A small image embedding model, trained from scratch: held-out accuracy 37%.
Rows from block 2, named by matrix and row number. Rows with one number belong to one attention dimension. Each number is 128 + 32 x the weight over its row's rms, rounded and kept within 0 to 255. All counts start at 0. Numbers have three digits each. After the name is the row's rms in percent of the matrix's.
# q: attention query, key and value (stacked) (model.blocks.2.attn.qkv.weight, 576x192, the q third), inputs 0-38
# k: attention query, key and value (stacked) (model.blocks.2.attn.qkv.weight, 576x192, the k third), inputs 0-38
q.24 098:123059128174089154109151178126141099127124080132140189152164104147163140088101147136127101138139094113147140099097141
k.24 096:135087120148153098127138130093143148142108133144130130146185113086126136131104152149138135099213178100106120157133097
q.25 122:118133210181156115112051079150122108157109128094142196176107179143131093082102120114144087138104120116077136107133146
k.25 119:105129137174154056124050088140079115128131112141136122151142139161109137143115128093100073140121202168103145135160099
q.26 113:138164148143070062104170160149082152103164171160156190166128087172104226149161154156146128135153156117167127147130134
k.26 103:110121148173087095094168116081134149178094110141081151194094148146171089062183195131116112116102140150096154125164146
q.27 114:129097147137151185119080220094128153072111121164133141109131104118169153134166190160128131116129086125153094148130148
k.27 110:110157141090235145144149137088119151169101132113158131126144111174095060103120145133102167119126091132114115095160153
q.28 100:121139136137141161174139108120122095170139123142119108111096114077096080181074117122118153138152126071148110111145150
k.28 102:162130115146188144151155126158101123080131114102142097126149127088146112085129056132125078133172172162062121126113125
q.29 102:142125099147118058169175166143112186196120112132140123171141185154130138144117108154084121138157094104138114106105107
k.29 096:165102078126133101171053148130147163164120127197134142144120136115160134144087119202095140091162147122117118162166186
q.30 111:115126161100067064148136109122113115176170093073127139191087161137149152136131098174109071134136164167159083129122042
k.30 113:201110118112112081132116164167117121148117147134097152148112091120109100127189176090072073144128108110063128154170132
q.31 108:120177140126145156138136142118120127084087169107121148099144115140132122140073075166130164087159106139077068146098147
k.31 108:070155111133154074144139110181113106136126095142126122109098127133125089185150165117168169105134144153178092149116189
q.32 106:149064135112134089173176144129128105165155155134168123103153148140131144144089103169083086110127137074087090156123109
k.32 102:163133109124154166143146130140100154131082157168118140090103139123153074131114122143126170150089107179162149148096100
q.33 115:116115108142191203160142140171106079088056066155105129073091120140109108116123142168146121128119119094098132140136161
k.33 105:152061117094159135191133178121070082083108150127132140075178116105134071078101174129062117096152122104176096126125116
q.34 103:094113078109144172161156101195139169077068125091181104127117128081179077118177128115094171167133098070098177193120116
k.34 101:110114053051180171146135167120148127162118067158140136109135072160158160139075088147137173105092092135105112159114106
q.35 136:116178137130137082139167129186181193118152124110163068118114144088103131139107099115128129130119107115175128118113141
k.35 128:136146092063108105106148100148097077134141089166096109109129120152150158083135101163134105154100114135135147128077093
q.36 103:159134080123131116122173116093143102072079124112148130068147088114140102045081159171122030131139157160138147180149126
k.36 104:110076135159147161146184084134113143111114116119109117193089135157101137093168145078133091170146109110098109106141121
q.37 108:116061124120163118111087129075054141129151108136091134180094159157133139135116048114111126112107112174092162105107111
k.37 098:151097129136172155098082043138079136128174107124090152139138112116150095115152151103132147105177087122113170104092160
q.38 102:069114124179105121159125129154106068122140147137149142155144096144082114085171174101169140104093109066162146071132108
k.38 094:116140134194188108140140163140104119087078165156100132105152135108136122111116117143090090101172152089151155175197157
q.39 099:145066126163163084089108083122165164163114123167134142152139140192135118123133148156084114156130102186076139121101154
k.39 090:147045097144129048155102121112102147141122143125144163145125095123138128132109148204142049104148070136099180104137149
q.40 109:140135129079106161173113136105134108132081130125130153128128146118170101122094118120093137101140126118107159095169117
k.40 111:176086107127122143191165075132115108102139078103098123076146197106131120155110094166144153095105111100163085201161164
q.41 103:111113133128083095084096099168168128192118086116091060142156158102092134118122112155117155117060086088090092101146096
k.41 102:129172168094092140158110146118133182073134152129130138156078167108121170128078075133083129148138167115083092166109199
q.42 118:103074113106089119154149134092138173088113135130184107148137129116124112136154131132136107119174135108140195156171138
k.42 109:086163085099142190092131174150159155073158140141049104128127104107129129145145114105120095131122127138129146131120112
q.43 122:102114154149100154074128118103134117086126115131106142126170154084117124109119130169176163129145159095199143114173141
k.43 119:089115176127068158122097100153095150130113175177133134102101182098104142110157176098086098173157132103126078110193104
q.44 109:202097100135074114196134132143125113113107120143079130145140135137094141143133190111089126133103090102088171116136111
k.44 114:158187132116109143141101131119148148152136186139109140122143161105184152111148095122112106139110143166126137137144143
q.45 100:139093133127143110169163159092125144157151073107097146141128176147128157111132150153162160052134096083177146138150087
k.45 105:183157048083150157168103133113106187094149080118105058200111141172148128097126100157142130115202178138118106117072148
q.46 115:130179115127131156154134147158153169148101150128125161113192124134118129171088129127055088163135145127120071090133092
k.46 127:074137047076154164127109075141168130143142139202123088140156162132178131172120172142136151124127124147120076161174170
q.47 104:128082160181113124109073067111106093100131139124132155153122142093105142143112100121109158097072129114115152128182158
k.47 107:123148213218155096107122108132136149173128165141106121089104168119106093123131180097141156057108145171080097141145151
q.48 100:154142202146089103145119120124145163118124103050178078147126092072139193177100142118161095058106075094078112158142117
k.48 100:124102131113077104117124173139122150102128113097142135179077115071129142080091118161095131144112166122068194107140139
q.49 121:098121117140205154140156179113099200083092124096136150134130093153134158170153126119144129111127147126113080129147148
k.49 126:144074134169114143154139163141131072126106128169149118136125090156155099136180131095156150095111142113094120175102118
q.50 108:099115133164089165140113145164154146189122128136151146097061113096092126133159102149145163148142085131108081100125150
k.50 099:124132136087162145071099128080173107129161092095103164107140086128142097150087150121129150115113128166150138147133109
q.51 101:123142120109057127136150157142128140158146185129103158088115089099181096138104116149118096143071108122136166178138109
k.51 109:142144093055117143140152136130105118160134133163120110100196129166228169165167156099130127151118144071114103097120104
q.52 108:142141111143148122138105067144118163133151101183174115147147144124165110194139125103114122138145138148129090074202116
k.52 105:119157126164146131133158118137136165091125136150135114107165140141157124107158148118112141130143089094118104135129086
q.53 106:098121173150102154143135133147099057107168135128063069160063133101144137113129121110149127130097127171085106118123161
k.53 102:097149161173190126153141129131120029134149124137115189134098055147108144189167077070113126108123159088189127137151085
q.54 100:129096179143175145140113090149081108175098123116160153097139079108123143110116136138116162125197107130125136120137125
k.54 106:060096193166182134192116128091111110146107087108070089145131178086165150120102113155183168185153144093135121141174167
q.55 105:068184102143111171127161150157112139117089140175053071082139137124098123119162110136107152110077153125080140125148142
k.55 103:133142143104119129147210085201091155161104146108135145079122033112144100139156102194175133067148181106207139155153122
q.56 109:124095166152181187166127164173131095145099086132124112063096148091119127097068147102132138149142094153064131114116124
k.56 109:113093093194148135181114101100143152146116090163131168093096125036160122101126131086114105078088145120183154123081151
q.57 101:134192177158136106140120120139131117145115072082147185103116101138110085062138118148101112141144100135141109076130067
k.57 103:133123186145120102131110144155155095126102136201134106156141176143124170102122146148128074125128107181123155175176115
q.58 098:089108119116131181186189159077130067062114101112105111158135109110133140147131115136081139143178140104174123132128139
k.58 102:156193089109118136138198130196165110158120129105102103089135070187087104080145133091104094138102120094049122095101133
q.59 101:127168081130115101144192105141198191185134107126159119158092106133149153114131124107135114115116121140125085107169178
k.59 098:145152065046098079102213141117123160116127119139060132118179097084207127173139131116112139184133143106087141167120122
q.60 118:155059141145177130153175105122091145151123082082125170099093116082115174114137158063122132174165162085138176152116067
k.60 119:110087092137150174140122114140144072154118115066106135073112137040112156108167158132104133169205128129099148138143155
q.61 109:111160147116143120091194095129179138098146096122146167096189091125174139182073126114163130119093139132152069073151149
k.61 107:130134134162101100134114158136155097122125108152135128142123109155115160235159124082139098108169122102182120086114138
q.62 106:137133104108116153192107104097161142101131147122174137070137070020062143091132087171160100131121162083157091144104089
k.62 103:124117122115137197103160157186098185064137103121106108129133114105070125164115171092124155114148169153127147094160131
q.63 104:143143132179186155153107122064104135162114115085147104168139126131098130105113161122123134128133136069131157158126087
k.63 109:117142177161160132138175133092148162077097058096043132130153123109116059129108161156110112093153137105113134122099137
q.64 094:084102108069120125154124168125153124119178140116123100198172133156190161146146128148110125150139145159063084109126086
k.64 098:114144169181144148101107084093097175127151141122146182128142175099094098130106115124183145048203130107113089080162141
q.65 096:077221138148128135100160117132153065175094170154112182135102194075095119117137124121144130065125108116082148107179162
k.65 089:131074075076061180114076108161122113091085130105117097192178184111131128123136182138109057114143115148119110095156078
q.66 092:117136151167145187143126129155195114077046104109072102076125082173066158104194140078182143147094153172088149083144109
k.66 097:176198121085149087104165118125098130119101170095142081149162101175145102058127119163095171141086126134102089140134135
q.67 088:063147134130116149124179102142206135167117170170052127148119112145186147129080095089139129156117168117108076108107104
k.67 087:171116120138136064119098077176091116053126177162164104114152078097128079140150137150126145114148155113156147111114159
q.68 095:125078159097160107138076148067106120136122157127128133152080114052111103190115104115078084150087153176109157126179083
k.68 096:169127104136075157133149055109120177151152114131136072134127129117153116132115060123141127143133113079069156120126170
q.69 089:111143178150067125111109141125117134127092093170157156087129123096130131168136140139086092071157127180118191154172167
k.69 092:184145086126126090127149116124176085099171098144079091073100123134161135122174116143146160178105164154145163146045114
q.70 096:107166093121111207136108163136155108119139103106149134164107100200167131104066135091125147117148145092157095167105135
k.70 091:121136147125134139060131099109092099130102115193104120071107104137159127184134109216117084151123177139087150129150133
q.71 091:099141149143186092165085136146146099161100170115133138185065155147134116125124082095120128103122153118138081151070197
k.71 087:128072130139111113138143150085030145062115138145132126092176113134147126130121135144148088137128152102128121100127107
q.72 098:102115119108198136097136132182144100139088064130143089141151120092109126133124172069057150037127122189145121194146100
k.72 093:184157117091129088170130192109042088129166151141175112074130132118101117119105137201120125154116173135149140103104174
q.73 094:172147177135112164127127112129137087079184125095086192175157040085104170094135096133120138083140095104135104120156167
k.73 093:077168099095079125083135116108145140142086162122109109033131128124176111157159222057091136141173156152096126044142108
q.74 086:148113114103065124111138135130078182108069086110048078157122082155101164168086128180109111116098119110153147112137072
k.74 083:127087166227111122176111137112170107186162183159150139135198105148134128201119130127132129188126133118048178122172153
q.75 097:207118101117109076160142159129188161142101121121181105129145105107113046166084172117079117103116156074135108096071131
k.75 097:084147135121181116154127077164127145103189133106138139122117128134124202127152066169152150103167075147088136115171138
q.76 085:114042117182174141098153130149097152125172129157131110157155125158186145136113112088105136138105162110190113138088104
k.76 101:101195143067166137159096132093139088082130104184089116123055127106100095109149108153132127144184126137112173120157161
q.77 097:144214163076130140175148106142134106077174155140146157146131171152098105191146095131167159101110149101077177164122111
k.77 091:113096155074127079118079121100091082159150088177104136189118111114145207136131128123084145082149117145164102093090188
q.78 086:182116078096092164107144108113119182140050157172120108113109127141149117125124164215058110133112157153076141128112130
k.78 091:077080137099166131098184154110117135117179113050176061130115143155113117117182097106120127248110127109105143119107133
q.79 097:091164168108087098175109046091060196097072128170063155127086132115065196168159135123146147083164161107117187055148143
k.79 098:139103085131111136110143049215150082135108089092135098138157154144154098193155092146103133154123099076069129125117115
q.80 101:132092129127159108112181118132168141150143108087114134086126116142045092084146125163168090142131152083098155127117156
k.80 103:137124180128119146155114121063118097186108152120110084199143084097139150132066145074104140084073111092103103195113089
q.81 093:138122074057119146130147137142160072169168104116145146143132118093155141187091115118152139094098114086121162129137094
k.81 099:076164139149138091107095085151173146114175196170124172080104137132127144118133091107114143106172123168142129114121123
q.82 096:109160160097140121133143175122112073187113149158106137163149134165148088122132142136174149134118065169143123122117060
k.82 097:106053096098121072078129129138205143075103101141095105113108100103103128115169085125105139133141136071104085145180163
q.83 086:146086140084115138121115168147105100128180115090117113102106097084107118146095087096108063130123137108188111140159059
k.83 090:098184179090152167170095118085144143173125102131090156118087164114089115144161120111103176130142131135115100119105225
q.84 110:132144047116162135089135076153181146112063178170164104120165188117150157084064049108177120124114107139118135156135145
k.84 102:018101200118164094142124155085123100124122153152072124119068127061070195165111161128072138127113101075133123093110113
q.85 101:091108093104157088161141159148138112116119091147139175154070140139139063062155110099164113146122172125129130138166129
k.85 104:090091162142116169055170142097157141171099100068127087127177158106152142128091191172109084127113099176134081093076090
q.86 099:147114196180126154102071174114141140131113143171114114073111097153132121119122070092116096134128145182177114154109108
k.86 093:150223173123084082166138163065160112097122101089121173129089148104089107115163114101098150138121126135106137118144152
q.87 098:167137154162176121140080116124130085094111138148117149110124172208115094123119110102124188134087108147123085087082123
k.87 095:170143212135076110106144167117128094140150098122101116183117072125176102048113135121108097105106117079149090137148119
q.88 085:127085060141156174095130132101097138076134177145159112149136075096127110155153138144087094138130180137176141118116143
k.88 090:045130123177130155129151093160115152091141101105107075095154119113165137099144149088146172116104113110143114056135197
q.89 100:160160145098093114100125122167117103110144111068143159077146147153141156150127164162147139097130090099076053140131145
k.89 100:130133128148093101093119200122116131132143133170133070114143112105123173180131140143187104132110170124149151169079085
q.90 086:098083122114117107119073156169108186075124090115141109093133171152117138135170148121179200097174144110130142113136166
k.90 093:163144109135151102148135201118129120093156108146119175162161127069135106106066060161137133147138083158147119186114130
q.91 089:091151177146135096120155125047131111112148108136146174105117143048071115116121181107080124163136176090124127164132092
k.91 091:193121183126105117151119085088114178136100060073054079125159156139159147151117173124073166137104152157078185138140142
q.92 087:141112154149127187145130151125128166100087167178157189137137126140103141138084096082148129131081163127145133138143126
k.92 084:127139122193168106100048110134077157155129087101153108129125111131136095141102119120106117101174098195123060095146093
q.93 093:130142134118095075078094125124115129094099083150132122163143092122045168206118074087103165069095163116140045102105082
k.93 094:082128113176113129156035130134150144164091122127106159129172089153131082162100130130192111140165115106132158160178123
q.94 092:107202116098127124134045098099173153137113073145109134135111144137144151104160173085083148153110136077126067093139139
k.94 091:114131113129150147137182137109139146136101101088153059186114128113133167136077117124166073114175112168159201117152118
q.95 095:146090144098160121163156105079129117158100070107096149107123164075090135106109152102112058107149131094155135122121128
k.95 097:104148180142142148137171146109119105127097129208126203094128116148135145175162147156121170111155136101097094103096143
q.96 103:086196082126101180179159124163111139178113102081143095126107091196076083158045098145200175092140135150155144147114189
k.96 105:141138144116099085081093153170116165149105116146157099127147135123107144122110171170128065162095032101092151140125117
q.97 098:144120103091147126105118162065153098145153101079101124115083092106102124151133119094153062140128084148181072095180145
k.97 097:117134250158140086133083123159126116120104147094115111202102113115134133171050111099131136079145076113124088131196171
q.98 088:099125108129128162137133090104099161151135133147108145079116143090134125162114144136115213106149115190146134151188119
k.98 094:129162069170083157112066116167213132130128116106128124179117131119120127141103110085130198162141094133115187108092127
q.99 109:146186117122173131158143138092127149113115192179161108155153159146150143069204118159135163119133165175122138096119105
k.99 109:132068112149118084103161148134129152139116115106126187119106165112120164118143125115064131134137142074119120172100118
q.100 109:101195145116120132134141109153168100139101093134119149157176128092100209146130139119073159159118155134136094159157128
k.100 106:146063079095158095154143135163127144158175137170110107154150146128140045154137195179141093090094123155115188075151163
q.101 101:134195080118131112110118106109147140104135163125098109060132087105108083121174128108093154173159124128123113143139081
k.101 099:086107187114139148138151157160187111165148100133159138133070114170131130149103077093191161131118058074163158213056068
q.102 088:128185085118164058147090150161166087103182198133119090111113121157069099105126091164144101184149079092119101116116136
k.102 090:104126114140152109167184124162113124171120128179140158112127128104110201115129115140131101139109160066110128196128096
q.103 096:077151125114116147144166129109144103109195160110124118203137152170139144201099081104069138134111114170164158169118131
k.103 090:127056133159156071109110137192059140104125092178199210091130102113107137081150125100193075122162095131174137095165173
q.104 088:140103124126130106187058095195099096128173167123102043168140118149131111180118122106137134151084120116143124148127100
k.104 097:110156127170110154102109130102081088117202191147168167113087086149099153090093118151161151095132221159153111138101096
q.105 096:118108063175090101086137186193116120074143134132121136056094116140072106156109065160128106103084092092104135117145090
k.105 097:106128157105153116115150123082195125139134103165145081179195083146120164093152145080191103155129086165142101131113113
q.106 089:107134114057134136146131129137145115168116119102074137128119105147133101162139105135162185123156148070186095109114137
k.106 089:093111168142088075132097138146154134076132162068113041128130132129113153086146157068090165192197130137103084156177090
q.107 099:191158070090092130140079170161153085129108078133120124117103117123094171121159156117038137126120168095169154155144100
k.107 101:112123158136149125164097115122122128161190125173150059128145143115153117115129174163105130087123133203091061124129188
q.108 091:099164141130135127090106119113127079136109127132141148157104147177083143091160088087099038149098112188097115111125070
k.108 094:114137094101092132133089152091170167154122097128199093110156076117107112149119165128118124107148134110112139166174132
q.109 093:077153073034098134126121154198120087076128111118133053119151138147108187125110078109132144127113122137079073201108131
k.109 103:113094176167158116105073136112140069166098139152149116108093162126128159110103112123129056118136127117100136110133125
q.110 100:092157185137086120047126072114108121148079128196133119188072099132171125090068066104143074119115122092087106192205211
k.110 108:140148147109090148159124136121135144155153124111124133126139101112063153197110185080101132163144129123175211111111143
q.111 091:136068080141176112129084146084115118082098102151146050121132116082077155126146112074174107166101146161150127117137092
k.111 087:141192122112167133080114130127109124135133197174130105198098126122170064089146096126143116138128118111088080177108101
q.112 086:088081184141179077141099184164129105141170132128159137157100150166069119098173154085125087139104125136117179153108112
k.112 089:209113114112128133098141147169062136149141139084151126142158080131140066152111117141148092128175078166104086152120117
q.113 096:117128139079120120139130180150086143112058126147188139175160083124122088136091146117137206052135144134134098110109186
k.113 093:071111141153146131140080145149146098168158135083096043164115147151164126091148079108116070055092097095199138126087140
q.114 093:110199188096094110126122197110170068163109152144161108100099086084179127178073113167103160160112106087186135088111125
k.114 099:141086071199084134107119116116188185107176080100109170131155182166069129141125138145191141152097129135079146126082089
q.115 083:111134139074165131119089141143133135091143163136157114111084115127112131183089119093116146097067083149104143135105150
k.115 084:158090070170139103139132120128144120123122099074140143111137160140154113047136172103186170111178168158168113094122076
q.116 086:132177134149092169185115088182077128154156161078055111129166101105149157104129205103160117126136080110121157124171137
k.116 094:112106121095150147031152096153130125084108177102119131083151090129121095177124197086154163124121151108168162117134114
q.117 090:175110138121061122077096189096104124082121184162059142115131136131130112111115142089099133115125115091140104089191132
k.117 088:104137131157158131080129125125159169150132142187106136185114138153090114124119149156132093097144133140125099149096114
q.118 101:150111114173138084114115079150123077149112153159183142109187167137155086096172144060096061137108128155155184127148138
k.118 098:129113110060154166136154117119134156080108097115099110119112127144146184069177054179159111080138128193113137123177171
q.119 100:154198133058093140176112093079158113106172102087044169168118100091068122132212117135131140201177188133186155091099129
k.119 097:093075134173066130075143112168153152119088094142163117095138124151152077112115128128108100161076111157062120174130087
q.120 094:144127109125102099177160123157091152165104112202185089192145118115155117134128149167116078148136095132125125084112112
k.120 094:122112119162148129110147123123192149155153119066073137128134183196085161131117149110170119135140095140080161140120100
q.121 092:111109147114129107160082154122186137151155097114105113114126159144120145146157146095106152075102130093087093165123139
k.121 089:220140126136170103166107129114139137137161122156098126170098113130096068134093130191144092138080142122142132111109063
q.122 094:068148110154177097146165146127122121117131097112105144191152121095119129167108126094131090145135127111170067158052058
k.122 091:121179161099123163144165092198116103104128110169128137048103143153123115127162117200166161119138131103201197088141144
q.123 102:096146153147196129148133068111150105150086092105155174201110137103080146095091056146178160114149145161142105088112140
k.123 101:137140196138100137159128127129111143132077134028067152083140135091162099084152107195068069131144182119085092134161119
q.124 109:116082128142131123105105148137067124125180132143122188100092118187108113132172098136178100136126137132131044101142129
k.124 105:194173183168140157137141112147149097138076106124089067184110138185133134139154175142157090144088142109163168131126099
q.125 096:117115169136068144089136123136150098156218127157055139104136141116096123154149168138123100100115136152086164105157112
k.125 088:190084132128081129169196124047107148168151115168123098126058125152162108174101101159120166121126107130152093124142153
q.126 101:095206161141076076133139156116103116088114104105106084126119062079120148123070132032121118198093097118127159107070132
k.126 100:153098093070174166091141062137133099151081153130134134176124130175142145145221160148164153076120167143097136111161126
q.127 094:128105135142132164144140087122135127173154114196112161097121174073132154094109096136145109073160104138132084137157120
k.127 095:147191133133093098060126116112172129105066174103136125148123146123120111177113167163112168159075128141108163091105072
q.128 100:115154185120193096142120141176104101133116113121140135148118067119140152101084161097078158186159125135149146118157167
k.128 110:095080153143120116118134161134124099074097157139140098133079143097112117042108178092125112152045112105132146146125146
q.129 091:121183073069117220116124162144170148172148114100121094128117147154114157126079149095090127085154164137128151140174139
k.129 097:110141051100135209126135096105131136168137137159128171129209128141098156175139132080131187087180116194138104151153159
q.130 100:170148118131107073136140101128101131085136117101100202102092109160112136131121141180189166096146124129093116113023149
k.130 098:102167150140110102133131090079145118050124112111091177131049132105057155134134175125098138173163141132084101094117109
q.131 089:184119125164102138121125107100080136116141115153111093096178145135106183128178169136164145157148151072148106107109145
k.131 093:145166121068154096103106142129103140133081105135144158103116107143077144080140136101187145156149101142205163120138205
q.132 098:113177133133144083114132122154155143112151158139167147108110135103125138158105160117100128168127152192107080160115160
k.132 097:085169155103168138122138144155187110140167153163113149147149127139182079125146161121118205142144110138143097167124093
q.133 095:080159110115092128153102168126121138107126069162170066136122134165151137095116133098143066102140174158153117116097080
k.133 086:173128114120155105155167187134096107137103154085109144068124201135152160098143173168106116110110125154143145077132138
q.134 104:125176105143054151109087153106106095087158113125047064163110086078087108137189134105181092106103101109161152145149134
k.134 098:123094148095109140146144167088100108105154134128057104130127124077069124080168118116124184083156119111118144156124144
q.135 098:082077138090144125198076157162114152133174143093084091131107123134125162127126143108122139125121162177116146110183084
k.135 098:108151113113085114105087081105123154083110144133141114137104174110167115123146078114102142055087152137158088088172123
q.136 091:118094100103119099190152145181118150128120180112117126123150150133143105113122084174151073167119070144077120059149067
k.136 094:101110059141124145141080073104175166144171125087077141179175193159131118088076096191108082094156142136083155151157107
q.137 096:113170114117128097112139140119115114114162152110136118129138101060123117088125139154114167112138175141103118138168130
k.137 094:173134149137227087178156143111153093131141124128157161110101176073143096108128113149118196110135130131126127161143147
q.138 105:139090132119151153144176136119144102146140208148140070143136076110157128101166171134128203186117191150136135172087161
k.138 105:147071115177176158171122131120151171177097186124122150133138147150155084109110161094160170152110124079144148153163080
q.139 110:133167066095181129128154111088135080121137165113110209123147118138162113178156118136177176154117120089162136134114141
k.139 107:090165127111136147175127139122163117128144102156100160119122091166144168119090094088188134126157160108107111140153132
q.140 108:134138157171112150111164105148144110169101111115157150100133089090125127089118116145115153144121135057081149101144105
k.140 105:085132120153125145110152116094180137078090135170100108077066129150069124111122089142087141107111109128130099068106146
q.141 096:130135182098070128186104140066117164126180100112091084093150157131172140135139109124167107125139093099107189149166159
k.141 093:138162166117137099104105134051155174109149125132123141186131104154119085142134193090129171100109146105101146152134073
q.142 092:121100112125114102162134118156103139155149111147094157188156138131109126152170101164100145117111131161125130159131118
k.142 092:094169155104135109142096154147105128121133088100111083118179181145141103133125107125148105146120177158093146140105141
q.143 100:170116124142154146155170171091098107155114158098104106171158104113099088143131171178128138118144101069177111093116166
k.143 101:158145145166194146150123211146114169126124172134157083180111122100117112152128102131204137173129098081138137063116145
q.144 091:119145133095099146168143065052152126148121171136138140152081144139141133125122147148108139128082101134100118068095132
k.144 095:089144124152133170097107050107099150123095204141133108120171094114102109202096185167142037156085103172095153157118124
q.145 092:094145154067151113096134138080087108085132184158137142094168102159160067148177182094101079087174103191176074078062135
k.145 093:133143138100126104084092136186070088109150069118154200135105087171120151135162107117117132155167107130172156123083179
q.146 093:104113128113112109134120107093133184144147144165126120098092065135107187125124153102113141112168123044174135114172081
k.146 096:134172050119078162095194114083154136159125068088146117146169138089077206145108158115155119167133086118151179127179137
q.147 093:190132093088133166137157199046141118060111098093151119114127086146116097115144091144166152144097104081175114122086124
k.147 093:195078086124113142132125180104172108104164081067102103141118096204165159106097147177124136114129125134131095142113138
q.148 096:170139133130080102157151145094138186049150146106153132078173094081110103106096076134101119107096155113117117100188143
k.148 103:215149143106165157132136167148106167058151156118165139132102134150150125108050050089176084162104147108082116159164118
q.149 101:053153120129170153075124093146108115087085171166136131084198092130077162093086099132209125120137127130153161111173099
k.149 110:095112071135113105054096113113078129112099126129210112133142105153069185064087096087089114126111136147124119125173147
q.150 100:130121138137153135111066119144141129153129140101117159127124081170152131165081113147126103104140131116127129118107099
k.150 104:076145149202088207154121165116100103189103120173139177079151153162170127147137116135052116168133167099113140100166130
q.151 093:111149127127089164157201112076164136114135143159169131091116089136134064176117118129119182112149119154111117093168151
k.151 097:127128164083130188174143157067107161138162142068141082084139116174158099190145138140125137146127084125170138136133111
q.152 096:120098082116113146129128208172082190130097162079098109139124143131145141096112138180122139129119081116110134143123146
k.152 095:126114123063158159114093186158161137158091131079120160154140141073115106156097120137136136118090143103139124118092204
q.153 100:180117152153165146066043172139137143181110146106113103177157125085114153096155140095124149130121186133128130116128144
k.153 100:156094133127162128138098160116118111137100138159128131129137134117155110140095091091081117093145197163152138172097150
q.154 094:079139171077096095145154125169135058073116141125112127085129143159137177110129125127199123205092154189123104096139124
k.154 092:094134111137077106141191152115128076081129096099185124178196076104160136094117141168107115145167115147165107101136056
q.155 099:157157159138073116084064168146117148106125191108141123158147190086109148117108159118118138094152118211145132128089100
k.155 095:109110129146097149103081102181186213136134161160209184127143119080148079111161150145141158105136164111099085133136124
q.156 102:080137154129139155139094159092067091140096111123079153210157142149118164144072114107133139103161098145139162116095156
k.156 094:098114108132142154145130134130105149097069145177134146135161153159127117138154153158180106094136136090160137092123177
q.157 108:150086075190158167088077115079151090128094114071083128119175128163140165134148135103109173161104150134136077135133126
k.157 107:151087103130133083131160135111115099140119086167180114100143092178108125162123129086145160107114153110150108087137121
q.158 090:100158117144139050074105162122158060110095122139139137143158087094114140133091122122153134140140143113172123126100196
k.158 088:211160133186127133116136146135115127102136159157180096111130158160126111182133149108167172177136162127161125114052104
q.159 101:140157081079139113176162125104124114113119143140104099127144059102154165106096160094135186133156163109151141082171101
k.159 109:112089051145113147098126149136117163147075167135147110135139156122188092063139125105085155153184109144147080176220119
q.160 098:085130148122177088124152107100140138192147128144168137186053082167111121074123082137151157132202178137116156075114105
k.160 097:083181096135088125108199164126167141170128096090093122172131109087111153075070109106110113124129163197119121129184105
q.161 106:119155073113112133151112160149098153151141141092110096098154151081159113102098116121093180125122158129147102100105111
k.161 100:112159032073102107166085160147157135135140099152103107090132144092219108104140158110110154121115100155115147133135164
q.162 106:143133074088086162127133156106170129091081116084169124100104111151133137067091163199090188121095110168167122114094146
k.162 102:121071079159145149139108148090171103049107113138168112087157106168141128095177156163160162116128142123157109117097144
q.163 092:073109107073140150138063137146169108112158116124096109079159091167129123182172096082170169049160147130136068080113121
k.163 102:126097132070107155150091145124110098146158118087151171079109092129177153127178074071124178188129136099155121161159124
q.164 090:164128192144124072170130080109116060101103186150101110101171140126141086074113124091148129085142088135123158119123140
k.164 087:146108133130122121142077107135132157084083147126167138135116038076103156119144149114130031199154176110132118131127119
q.165 097:172091147163094158170083139142094158112121120139164103110108136097100120074166206129108119099120167142127092060108096
k.165 098:175077119177121142198172131141119077141111108103196087160137148068138093104078152138092146042146140154084071106114131
q.166 092:173120138153104155152063099108100085109134131089110123118095160144162130182123158130144095141106126108145078115163179
k.166 097:157190165099082115194108145155124143138087155135124146116095114097117150144144117144163084153084129093181085050136139
q.167 091:149100098190138088203107108097122119113102041087082120108112130138124125095154111130153108157128085130123108107087134
k.167 098:121094147146117124218173102101175101148113082117164120102095151137129164090107116104198132123109162112158118143148117
q.168 096:118119157188140213119109123145136101157162077089108191188137183172169080095137093145123144129109094117097092152112089
k.168 092:078125198154179138149169144128097123111181072157153090107105121130122231148100094160128131104147091123132126086095112
q.169 096:079156103087131176175145145095129096074125153107143122125076102171134105171131171104061206082123048141156150121166126
k.169 095:121061114153084203150130114166127159106151197153135080094176080139163144153146140194142108100130081137141126084144107
q.170 094:093091147114107178158180183134155128119138123150104116105118125126123115178097157150082156173143150106130121145064124
k.170 097:110061123068141165135128082112179152142136102181132115093087116102170059138116126168089099102174060145101147148156170